python train.py --model="masked image model" --dataset="retinal OCT scans (Kermany 2017)" --train_examples=49215 --image_size=32 --crop_scale_min=1 --horizontal_flip=true --translate=0.12 --method="simmim" --mask_ratio=0.5 --loss="l1" --arch="vit" --norm="layernorm" --norm_position="pre" --hidden_act="relu" --mlp_ratio=2 --head_dim=64 --fused_qkv=true --bias="all" --qk_norm=false --parallel_block=false --inner_norm=false --drop_path=0.1 --patch_size=[8, 8] --conv_stem=false --layers=14 --width=128 --positions="sincos" --init="trunc_normal_002" --residual_init="none" --optimizer="soap" --beta2=0.999 --learning_rate=0.0022 --beta1=0.95 --shampoo_beta=0.999 --eps=1e-08 --precondition_frequency=50 --max_precond_dim=1024 --one_sided=false --adamw_lr_other_params=0.00096 --max_grad_norm=0.5 --ema_decay=0.995 --max_steps=24800 --batch_size=128 --epochs=64.5 --lr_schedule="cosine" --final_lr_fraction=0.05 --warmup_steps=1240 --weight_decay=0.09 --adamw_weight_decay_other_params=0
Rows from block 7 of a small masked image model, named by matrix and row number. Rows with one number belong to one neuron. Each number is 128 + 24 x the weight over its row's rms, rounded and kept within 0 to 255. All counts start at 0. Numbers have three digits each. After the name is the row's rms in percent of the matrix's.
After each neuron's rows are labels from the 100 images, of 14976, where the neuron reaches its highest value: "responds to" is what is common among them. Only what is clearly more common there than usual is listed. The data: retinal OCT scans (Kermany 2017). In brackets: how many of the 100.
# fc1: MLP up (model.blocks.7.mlp.fc1.weight, 256x128), inputs 0-127
# fc2: MLP down (model.blocks.7.mlp.fc2.weight, 128x256, transposed), outputs 0-127

fc1.209 111:154129157093092117138083116166086124137129141101101148112138173127107131114086090158154090094124101111170114110139153114097111096119108098118088156139149073156151109159114118141115116134125103105108098121145178134091080110140125130136122160147102107131147120112149138146125144141109125108160144156121102081144126141126128149116135128112206119079141149140108162110138142121122132146096
fc2.209 108:137127159125131123104096125079168107106174111110152139113159101158168130111148138105124139135153111117082176147125092125156113125131127141131182102147132157102110079136075110132150125154121149135114122155115139110151121124064124093113130131136169123133143138100142141125184097071117147168123127137120111130109114139171141110114105155148097130117159156117076141143118119156100165129117
responds to: finding: diabetic macular edema (59)

fc1.182 102:145101126149128112121142099117097108152162115131133133123080109080092144175161165121074176156105104138152127117132130136111131123140144097119098144162163100113168145163151154131147119123109133092100136169191139127165147118143124102088127174130099141098161125107113136108103145147137168135106134100159134143106133089107145113146146111136152126122119098155167143143137159160087137112133
fc2.182 111:105108076111100115153123078131135126110139093135103124132145097118139131139132137149134138095153135118154152109121183123122142095145164141150074115136177122154115071153116140139118120106160133156127121166143130125156175099110145097116097099122139121164105149138111160148150195157144107168144127114140170100101131145124126118113124141139172111132102157122134141077176130090116101132113
responds to: finding: diabetic macular edema (54)

fc1.106 102:149116082111123128125087123116141130138128107123106138144095144085129117124106129120140151096118093137142131158116127111116146094128145104135133103137092105113112093148087143131126129132110163118117157160152107150152104162126159084160142163144094111138129082124129140140138083198134199116171149162133120117094109142076133118137126117159096118097091118149125121130094167166097096150144
fc2.106 085:113117094138139111112143150116145111129171139142135171136089093158116148119141188185144124146120101133166117169129115122150093128148118140115128143084125137129142120122097105134157046100144159145098116121082142140119138144126162146116131130100117126107138139139116104132110096173149113150129102125116104091108075127143132157115079100100160194121124113152097130132146132112118162146125
responds to: finding: diabetic macular edema (34)

fc1.62 110:150118152091140122131123120155171110089097116102149111138133174096104094110086132153115117148106143110126091136129143085117124137132126115143121190067137109125106111137081122097101096125138105128102135134180181099133138149169128113133140151165162134164167105159089140131122138116121123150168132137110118147080133112116094110117157115109152141133123084151121122143174166121115143115139
fc2.62 132:100154104133155121157127129104151098134093153052146094114100127115147138097165162163110164111137121112112116137105137120129105105145142112091137193100114101139100133130084083085133141085119121093126154138168167115152087154115108144119149102121095117135139141149149096184098148143115163156111155125154149131105117131137142140135122088124147153148127153135137145115147150109118114135165
responds to: finding: diabetic macular edema (63)

fc1.169 088:157129114107134179086140139142141095109181104102123113117118155163154164109111124173153121146131143092106140143100140108090109135134154118151155113145118127092147135133103118170120110126108148100122158075133148116151117103100138132110126117122135154102131112126146138141129106142176131109154101147116116106166198117081157095089111101083135135110121158106151130107104144147082130181122
fc2.169 088:114118121145123163118100128128108080146176128134121096123146114150120132175129140104143113135108090090135117138152161141120114124116154117113112142113135177102108119171122132159125118110129175124111119145106119156111144110124156167163132112147152132073145098082096146155123140163136158137164129121167072138134112080177142135155120090140103079133096147169083112127145097133133162108135
responds to: finding: choroidal neovascularization (61)

fc1.50 101:132102127120136150115119143126145122107195191179124147143089122155087132120116136101103134163120148126135124098158169127136121158150154138088103145088132119129119163141089102142117102125175108159090098149131119126137182091108151131119054122104120147109129120083106137109124134162150133103147115140125123174093103118095150134126119122120130156171134146096149101112124150123158123126131
fc2.50 123:153131125166143087149169125114129100116077142084135122168133129140136124085112145148160145144158139147124145112113169081107139194110138134158123106155123103112078154123168160112119167127134137119134172134137087102175126148154142103107130135177175143139106145144128133103113136129108125163151125145108105102102108129137091167090120144150110128150103118145146117151103105140145172114110
responds to: finding: diabetic macular edema (36)

fc1.58 111:137155106126141114099145118158134117104150099107096124123093115148136176162170096144097101130138166117135094121116104113130110119136131122109113141155130114089088106149099137167166148153138093144079128129154103144162133058134118119108130118073142154092130175126152139112187104115163130163090124115127146174134156120149112132130121101121127106151095102153140094106139112163125136131157
fc2.58 116:166107184131151152115127135118085154094141143114118169129140135129080109093170129125107138117096130096101153134137133138144113146127164113128129133124144151107091086147125111146135142163135170148113145117105144126114144124116141125107113132141102144142146137114124101089112085102147099124135104107162182115136113096162134119117071139100127153103161149117102103164163155122113214132092
responds to: finding: choroidal neovascularization (73)

fc1.5 103:107129086130154106132159115148157135109122108148116175160131118144148110144173140079124146149127086114112136150118135150096128107094118098148132135147135111100142145176121092119146146123090103111155122137148085128134163097149101119120123119138138165131139112136084109099160160125145137109126088072151116172120162113141167129121141142128094186129139116142112106157169095190130145107158
fc2.5 096:141112140138107177166095117121106114124168111129126138161147150158157142139100147157094126092136145150103100158161134111211153141164161136137108105148131127133122106128133149128143154128127128182112069174114171132114117119096147119137181156173131085144131130100138155119112110117141121103157153160115166108136118133123110121097100103109139096082129125129096161141126130129112135107105
responds to: finding: diabetic macular edema (30)

fc1.211 094:097114110133160126127152144122129136121169138130140193190124129159110124150169141139153156168143138086127134101086143120121180114123135130140129152176100109108145134149121106110103152146133137132082134085158102121099146120124135122166092118106145158105125128103106085096141094095169158140106173175115125144156113164119144131120107123161102165117094139129119125145115106139108126153087
fc2.211 095:205145135147099144096136136132132184134141140133112058136142161118136122100124087126116114108140137143137094094151122148139123145144104143123147101090119132153140086126125133164145092135118135121169164154119148100102111101141099143125129130135095109109152091124155113152087131131126126083114101092113125132117138071133152097120175112113154099139151094097129164130167180136128146146139
responds to: finding: diabetic macular edema (34)

fc1.188 100:131141121089150114128178149118152098151131124110122142147078119121131114163143134120152127145141113121084159133160138092133092102163118096146157092083147127164172108147114134077095191131109103153064098110127171165105153111110138124117142127148135116164166125099102147109104128076136145121118121128129152110142112109155124153118160142095132094092139141137105098161113139128121139124113
fc2.188 108:102183064203099149134102097100133116155076194147147113106132167150125137128122122152116116151126161161158098125097134104096144161114178155137117135175133142159146120141115126128102129118139118116166114118135149106149072129131098147097159109130114142121109129143153112115126134160114152126135123118126083143118137136119119116172126138125110165106143148127154127143147131113165098141093
responds to: finding: normal (83)

fc1.112 117:162074121124153127139151129143139130172116137137123160147126097136098055123079124110185121159154125094116120148111122126129097137159138127147143135140113164134150111084100138082101159123116135085095128106119134143101145118150145125106124170160114123153137143096096158142124148102104121094136090134130148084134135105123140102133109125117103106090126133142178117187131166139130154145169
fc2.112 110:102141120116111135128116147144155096135141139147147077119141114106189145185105073130106144113128138160079159101149148104116113123123147096150124162108149128115115142145092136116134149144136097099150063118109125111137155138111118144140136159149124131171130126098149113164098134151137141138157132094132162158089117098151141121165129166110098116080145136110128117117113125077169101092096
responds to: finding: normal (89)

fc1.60 089:154171133145143130167098122127108116137123122135130110134098084128090165138104119115101055139084132108109101083116133125113107100111157127099160074107137133092116135087118158094102140143144110103068131164149108116122133168109119120146162126127109129159122134077097117127168128114148141127112120139134120107130136099091178137141114120110133152088116109137124133133182096146124117082143
fc2.60 078:114110135115137132148172133171164122180166170152140143108145135136171091157131133108174141108108117103138151120149135089132157128162081127157107133139111108195136085185136124164160112134135156150137112119153129109099135117148131173140135139162151137112131128124158108085102097146120148138136150085137122105121108152122135118099128128096155118136156121082138101088100154105139105144109
responds to: finding: normal (78)

fc1.9 100:101118107100117099132152153118147125098152102151163142140117101162102084133156127112133099101134138095100109135112133115162104104091104087105085116124154188142140126152094091139169115132122080098125164164120135113077122113105153123134156125116133134129136119157095139123146112172133139137157149179127177143086149148134130084132129118108107169125105117107116103189130122121108122122126
fc2.9 105:123128136114094113090140123137160110093102172118141179139093103165124144114129079083143135143142109126073124165131135114118144164121124133162119133152148112105094141118171130137119123099157112098126159075134135152155140126112151128121152121122085124166111145149116158117123140144134133135147143141124116076149166091135116139131112127116173179171080129163127099113107114124110098189110
responds to: finding: diabetic macular edema (28)

fc1.124 114:098144122077120091140154116163167097119175164124120135132131126145136139104125148110127128143146107128099136142141132158134142080158128135130104149113122147073131104095159133109188128081147151083143133113146157122106141101166107166146125110131143137133156149147112147169107132130145145095108137140158163117103125174120146130122115140102135157145191132108179081137134130154087090103126
fc2.124 108:155110156140108153138125130164183120162137120090106092146161134130135139137143099089124100153081115145109154090104154140111089143154099144094152123138131148176126134140095087174143118167150116152079109088107173150110135145107140156127101141090123127128170114136147132122129111155138121098128112140140162173124143119118154134157105098104135102103080156137143152127140139097112139097162
responds to: finding: choroidal neovascularization (77)

fc1.220 103:077155125124134077141138138166108143171137088131131131105195154107137133164110137157122099129121089132166176149119129127132134099090161127163127147140105156151135125121137107115145129126125132151106106158138150143135125093115142146093145106110113155180141071114103120170153145138136118129075154082149158146147143163099090113152121112115124168143131139102115154123110112170103128121109
fc2.220 091:159165096135163132098142131127148133113064145130134123151108117122146108109139120095165176097134162148125083110131148119131096164150137132125098089128144114110136128114121191123103151116138153113158161139125128146155157137126131072165142138122186127120112140128145109087105137132120110146181166154126097133100128155129125151093117170128144134110106117146133148157134151072173094103127
responds to: finding: diabetic macular edema (52)

fc1.147 115:124125115139148174138113130144149175144155119163103103164147121150154164098129051156108086101132114132131141154117127116125094104135102128093165159149124132120110097127136137126126165096138128154119122129161100137168101147108116135150104081099108191125125175124189120116158094137122149140122155112129121123092157127143149145155120099122136108112127110158087135157091112118110135166141
fc2.147 106:102144173097147145138142138133120124102121101143123153162113180102144115129126075129091105140137106113112163132117136121120114106105112106146150139171115155116100103165078152111139147077188111106117148139088149129151121118159132107137129129174169170147153114058120132095121102124104161149179122121124107119113114102142122115145109153152094110126121117137142145089100144146134171119135
responds to: finding: choroidal neovascularization (68)

fc1.236 104:152137119123118107117132141126138123153139087153110096104167099131150104189118124135163115120103143154117098122127124126154141108118123084117106106116082100183131131101133102078123133159112117126111124121123123147110174125116185159134119077055175117101149112151135124144118158149124121161109147112159124106155133077115142088143115140095141147132107132124124098126133106148090156115178
fc2.236 103:136129105150139126136141102120095118146139160133115136114112136111113074120137099142146157152105143105160083084104130098109099158125125120151116154112118124131113164091098098112168140122125139129125119193140079139134088130157167102110164107135116131124172171130149153108113126080140111091086169156101124142109118135106137160104107122135115174128141073124180111140113128127160138155101
responds to: finding: choroidal neovascularization (59)

fc1.120 109:120134142121135137135110126099116132193157132104121110141128126150084159128121140117152120137116131146119148138126090116163181140158096120109109114131138130159085130090111146115085076098144146173161133148150122118142120139147157110114136108088123128132144108110113091120172087132100127112124165149129119121109089124140127163124108100147096149109072078128050137152150091146154126134155
fc2.120 124:132154146156124145121141084121126112124102091136115103069133096110146189134122137138137121132110102118106109149128090121140141123098137119180146154119096120083116149116128106135138141126129097162128151101145116122127192109133118104094148186149091115111152088150090073125162146119090126114128160127106153142089160141104101121136161094136131177125103131159142156142126157141133128159101
responds to: finding: normal (93)

fc1.136 089:130100177110136133137138117058136092134151169148155122155150132098088127132140152116101130117097102126150110126135075099129093094147121151120133160145116108128099122152135082136090134096094134159109144146134123089143136136144118137144152102098132168119137190079116078136177102112107113138138111115086122099114129104088111126127147117149169124137123095161120129129129161091129099117142
fc2.136 091:139144152127141154076125125097154115144160093076157128095096103163136121139119114130132133138133151127117161152135148141114132097089127116132129124111135144149161122112101138113138158105138121108115175180090138184119128127102088152121101073120122167153156128099201124116110119090139129146096128137106102137172143104126178138159132115119148134179158123101097137096115126156138105134127
responds to: finding: diabetic macular edema (41)

fc1.78 103:113092162169149123139093112119136131183114147129117132144100094136150171138154089100149168153134125104140154160129155119138119119122067120127126119159211092137126129107146123131115131143114119133132162174149148132109125172105124138134106110143170151159140130107109167128141093096109162120115128142111171129122120096098125179139089136137114107155137160149110133181132144139102142140146
fc2.78 101:120119137147140111103116157141137113116164111169132148124125143143182154104165152150128121122148124107120162117168127146139131141145135103104097154118129154093155192143129140118113132100125110119142107097170159121160161173129087107169112067130136107120144116144160101158141154108139103116145117149076107161153161141138138127117189140137147156147117118185126111123098145144131151084148
responds to: finding: choroidal neovascularization (65)

fc1.170 127:121092131141152121110115137146155139165166110164156096138136140154147117151076081098138074120108154139105119102072101133154126100112119134139104166125100107129119114110086110132097137136156128130116084131142130134107138078134108123184093143121125192138102161141145133088157114128115107138119131150123116145137128155122110144141178104125172152138146112151157152135116071103097120115120
fc2.170 123:129168082121158141139142135099133158125131155139098136123122123169139072121090164117109140148138128141133138161100152167101146085139165092080093112113144120207126079091092104131123120161129114128160146151124132100132127106129127112103113104143134131094145129132114123154155113123131108133130139143136125143108131190079107093141130111132135067136141111132119088140161121150134123176128
responds to: finding: choroidal neovascularization (74)

fc1.134 094:118110126131127132160152108114164139161090122135100135110152159138144153209097122093133102098087088107128083135137177104105150133102115124117094148095149103136145130177111132117165118132098102098087150119135146135111125136148094166137102122110127081139126139101150134135162164137152163080083140148162119109155132143135140132140108173126110157137130108124121138137132175119107094134126
fc2.134 111:133120130139145092198071131137129104175148141075132104119090090112130133098113113136162153120149114145120132116104128118106095142125148103125121140125155150107095165063105130129150133143128132107154116129135109102143195131096153145143137080132148147101132164175147117101120096152133116171158089161091141122107129134117113125112117119113149095101102159137124135129121119167118143131173
responds to: finding: diabetic macular edema (62)

fc1.41 128:109124123168135141096096136128145134117146116175123133087098165140122160111143133139146187128124117111142136146102127117162116096125138162128168145084131122143118099130133119173118144081124120102124078161140122163115168171128104146141135104112108127112131096136121130114133073103101143084170138120112105146135159072124150115112099077078141121149112057135119106114139122123143126114141
fc2.41 130:136150127181142087115131092115158156099081177122087097151125125109120164127074116146126173163119139091111162120088123112132128150076131122080112141099149080138136121159154112125142157070134118140138136125089126121121147095119136106125172154126149150130133145094124115136129137109107091170141117134142153116108153145105116137104166152148177135132104171122114122108146124107125150110125
responds to: finding: diabetic macular edema (55)

fc1.24 094:103099127126163089146164086144118102165117151100154119137158124142141102170114092107116117119129137117105151151152117129152110120131091138164135121145141121145120122169128161091123152143094137139084105125135136161118139176144102111126142158154147074161122166112100146124143142100132134130150111116154147100166106090081119118108133180095118152116180117151100150117101124165088133079138
fc2.24 097:142150114155100124107086169111163112133101118120156117131145114181098101088115124153098100154131156147162114126101104148128158146137110104147149152113118139084127120136106118125115123133167106110130105138124136110148099092171132138064103145099111175121079076164074113098103103103163135094106120115143107136127153114129131073116113156115120137121109161156127103147149132107122140159120
responds to: finding: normal (90)

fc1.37 110:143100142114140117122111143131118108163168098145149159141108181102147138105158149154121132126096077098169128135147112108138127123110107155124128133165142104126143123164120154101120134173130141156099120091148131159157139140173120084190133148133134128145162144085173105114180140174147094122123135159145154089132142130105104136125150127127118114133108152145147140172135114184161146115162
fc2.37 093:184129145117138145090152105096163130114117174133161101125166131123194112141123130122122152112107140143135158141163153156136141144140137127119157122092145120130078131148153140127106136082132074146142128167133137137184141166133145144126094132108131133158120111160114133129121145169108132116110142110125147122146202159141153099119119189132149136095130152123127130142110059109127110140138
responds to: finding: diabetic macular edema (38)

fc1.149 090:120138107127154129120141135118118121139157116157145132126183168153095122161101122138120083111130140095137151164112159139139122101123152177081131124144170123120144136162106173115112113170103134105120158140151156131093114103088153108135113109155114112206133095088152112121139132153133125097100091134108128091187149153125123126110105124124123127168167158117148149165114093143142120131100
fc2.149 089:095091127123110109152185085156154135143085145091132111119161105112155119112143129111126174152126087121113137127121138128140130138107140126140139135119134115120111104134151136175144119132126125136121154121099097147159128176191165138150123176135092130100084146142109139122107153143123131141177109171151178101120137087130135142088154142085145170077102120082146145125139142128118130140147
responds to: finding: normal (84)

fc1.203 090:153126101159140080107156141094159165129176132125134154151153131131118143124111104127112116142082114110134081136119143110135101131149088149124115141112137098163169103108109113164102164159159119111123104181116108144063166116136156153098105096122101166090151147120141123142116145127157114124108142128092115203134115139122147139116154110129114152114115164117119113133151117158126087144097
fc2.203 094:135072125117156136154131157140154148124114109101117139155125140131147040114098127104116096099097175122128128148156126165106147108145133107103092127093104116135149124150127145153167117151155097126119097121164136104130093127133122151148114146162115122124131125131129106124089124137107152158178160097169135118138109144149104142150110149123124075181139080141174114138109114102166124148158
responds to: finding: choroidal neovascularization (67)

fc1.148 100:143131119129141119167170137114108172093158160120141092150104113142136104136126139153122145135114144114107104129101215142104140099140159145163133126143102122150123143148101154116076128137129127138102131172132188171110118122121150106091105092130127133123136122114138075122132108119131106106121144120089090115141102092084135176092127165121136102113142124103116147187094160131121111129127
fc2.148 089:113088128113161133104119129127159123163144155120109159107183140156143148103098119137169127110147105118141136119155094100173148128135078109095144106096098107098124146151117075148117092141131146147168138147136077121146103136151118119100108093147135119146162138133141157183143131127122145161159157100179144160129192136136122096129145143149120110172122125124101114143149100131136156140149
responds to: finding: diabetic macular edema (47)