python train.py --train_examples=49215 --image_size=32 --translate=0.12 --mask_ratio=0.5 --loss="l1" --hidden_act="relu" --mlp_ratio=2 --head_dim=64 --conv_stem=false --shampoo_beta=0.999 --one_sided=false --max_grad_norm=0.5 --ema_decay=0.995 --weight_decay=0.09
Rows from block 5, named by matrix and row number. Rows with one number belong to one attention dimension. Each number is 128 + 32 x the weight over its row's rms, rounded and kept within 0 to 255. All counts start at 0. Numbers have three digits each. After the name is the row's rms in percent of the matrix's.
# q: attention query, key and value (stacked) (model.blocks.5.attn.qkv.weight, 384x128, the q third), inputs 0-63
# k: attention query, key and value (stacked) (model.blocks.5.attn.qkv.weight, 384x128, the k third), inputs 0-63
q.89 116:175089097143158172109166100056114147202055185126128136115044092152143132164138175125113048163159113129127105153142141113139138114140175090122172134121060156157121121084112144114130104148116125
q.90 104:096099173118154127142118092138137102142164145177147092140150109119100169032084098162140153160151125149117172115134185110110110154154110104165143136099122135182095169176135119148139093115100163
q.91 106:135090055150107094078103154146121089091084107146162145068128119130110170090138146134112134136086095162129147129108124145086114083113122144141151081111116107134145121151101140150080148185230127
q.92 104:142159112170110197143116142109090128103071125092143079123121188085101083155118162119176130168101204111136166119161106081137183168109180093142132164103199134125117124121125170170092145087166176
q.93 093:061102158088118122149094121141144156134158154116147168190163132078140176146132106159100133134082119151062121124099093117156192122110081079111139129119111120105102093165127079134106152099172112
q.94 112:133087121165190089097090100132135153140071138100113144088104156145090102149097150126160129172137104146100135099132118109152160183115189141118105117147092102151072089083128182087121127125171163
q.95 099:065088138144113114121079108072149122177198160126160143118158150132109188082136084166134121137111084150165116120144132140124114176152110123119103107077111116140126132164117129198134196105164127
q.96 103:135110147105166139140110129139133146130177049085129123136195109125107160115151143212104094150117133073087094082133129083130170138111135064138155121128122075115129145121083136141218087114174134
q.97 124:132070122190118139116138146102168117138168122097022127148185094136130083086059155173094180136080116166118129150123090170091163113197107102177087155063107080058168129140154094148161129159149073
q.98 097:186086138165150085073149084074148096087133175135120086097152150178093113127168172106123156179153115122158138109108158115177077145145149138112085139081110149145107119073133168133121113146124114
q.99 088:162150123105129154136127128092120116095148190090085158134098113138135076176142078062143107117112104173206164091167165172108173148115135163123071168134161118115109156101098146119170064143123155
q.100 092:136095143077140129115131133153183142127136117131076081107086091084183149136141163191119109085143143099155079113095107160123117061128122065171065132224093114118227120137156107143119141100106147
q.101 095:094120147149174153160098146180129103116060126116123145133127164140159119147164115129133084065154125146115105103115153180086091079113128130115055171133066164140140142150191149124168119122132077
q.102 112:101112047119133130156117115095055067145146132105152097125145137135138098115110180124145144154160127157138221137107149137054143145114205100126097071085124142114091126168116112169155106133136116
q.103 089:142036190163110164093143107131119139146128186126121131121086147175106081179097136087120121135162176126154113117093088168090187173130150158106131070101103138136162116122126115106066124122068143
q.104 095:110133173148131097144160122068087112131167082103146126086149080123139125044067140055122125127115101089156124140137049116154130165126140091125127135132133169117176097088143144114105086118065187
q.105 101:119095121062135136069088082160118100121142178167114113115139184087145128170079144071121150111100132138148151083040113118126125104135118144072141161154176127141118105188132112124118081185126101
q.106 106:138123150107134082145198101082106124130156117148145139173155151061166104050154101131124191065148119122123149163107103180133099156105079179076093099121131101134111121148098134131131152105111132
q.107 112:116142156159109102159112104173072116150110116137155107150129223150083191062080146083143139148106087107137177171107144144032091142076142166100137086114194155127075144145201157158110158148170129
q.108 111:115135159165154170169111108152155182190062154031149146131107130158097107128069119154121107173135125108121094142130096118162165123140142103094153105095165096073067121097143160117121135153131165
q.109 089:105134136126139121162127157139135133081123112141120131128111153130095063176117142113147120189164144116108120073114176166148144187133070147139103185199131120091112124103115124098102146094088126
k.89 107:105122169138061166157136088109085086119123171071135177159120120137095104102112114060095162136116149151136140140111166154193147123170178112128115122155119086098129114175129107164090124079144131
k.90 111:123120174102158110090083099142110105143094086074128117171117074067057149099131120084143187105115102146162076139167085099150117169136132139073098134071125131082136098085120117196152088122158134
k.91 107:124081065118143100099125133111088133088130093117075133120132153121162154194087203162137185117137087161132213076112113119083095122099119183094125145161153111125158111174096151153135085121144058
k.92 108:127128112146143126171153088094140135115078098132066141142128161197142087122114135133136129094242172130064135125148058122177219144142163110124113104107137171119116072132114120136114153095152222
k.93 095:133124190069134132091104182103115099163084087149164174160114109146089074146128123039133105161125097106127086098176094165149188141137076111210146120146123164094097214060134092170125106099115096
k.94 106:116135125119126199108115116099124055156113123122122131108121140129154123119150116130085114108161159133116158136119114110153174097155138111213064146073108098225106108159075102097116165114106151
k.95 103:100118181160095117097088133139142160136156153112078056115086161145098140123108115081205126126113083088127150136163096147103145164098185156054101120085166164138075126082111137163136086142084115
k.96 105:117128170145203120119125097117144126131174161163157132130140129153126142119154096135134143122149112131072071188121075090162104127136143083136073168129096129119074144155125130114180146080065170
k.97 117:148124163165107113164121169134187100119148159148078111079057132147121106185062200142157153160159131112153119048158112104153137118124131098153089146121113150121165146015134091078108138101120109
k.98 102:115134091178097109104114131089129062096114116120204080121099117111153159112177128164101142134128116133102147116085179172188112131159210131145092216145182097113123059074147109116075103119102126
k.99 100:101114098169111142099130156122132059165131107146178115099130132131119155154141150140113102145129193136165070118073181126116163108101138076115120148112115175152149118155178102106105108159179166
k.100 098:165146093123152051106134165158153073124174128164131182171078146107099159042103067103139140128110145063123136118121079112118079117165093140137091122147129086089111165145165119130122121136110107
k.101 093:138070191139116106089153155155182132145176067127143112118110118122112122160111135125137124070135116085111138097150141121152083149151113055066115119111144134104168145153175136137216120109138065
k.102 120:088105125119115094118078107093092136171155190052171100112135181135089145138113149153140144160138093202097142130129168098155175156127117114093101118133133101102075144129106089139103058118160199
k.103 096:090133114084130153229124133116131084175149176141143149112145094104095135135132097121119103116139149154166141139110124115106189132083163097094143129168114184098135017158146140119082097146186130
k.104 095:135097089170148119122204112117127120179079143141063102161109123140124116137143151155158156139074119129144126121174142133107095148154118143133113178109127107168088158182140132094122080115136166
k.105 115:154096119109160078031087111132116140093069177128169103129100097093110154151145150088133125161090085150174122112130150102141145115089152088056098171142155143118186159130115109148085141164131127
k.106 115:121133120116159115138153089107146162080134116140132102148112127142111177124131154095133168132150129120166154193126172113088140122098102179137143111127166088172153185116116118153167161113188151
k.107 108:154163096120079161106133102137134080123150119105120123140189142148132105146165083120147184112125105136129179153196147083066104114164035182160103093083101128157126136083152168107149131109157199
k.108 108:146108185097120161181055116138168078130143118133141163088167117102126131154111085116157140076176132131107114077169133141102163126123152084183103186135122117137087185160148128112164183131124132
k.109 101:128140185112165135081144127154057172113133150109150155124176096111147103113146175131090090167161160108175082163137121087127128066069104127167082133139139111128183116144105113101144199138154044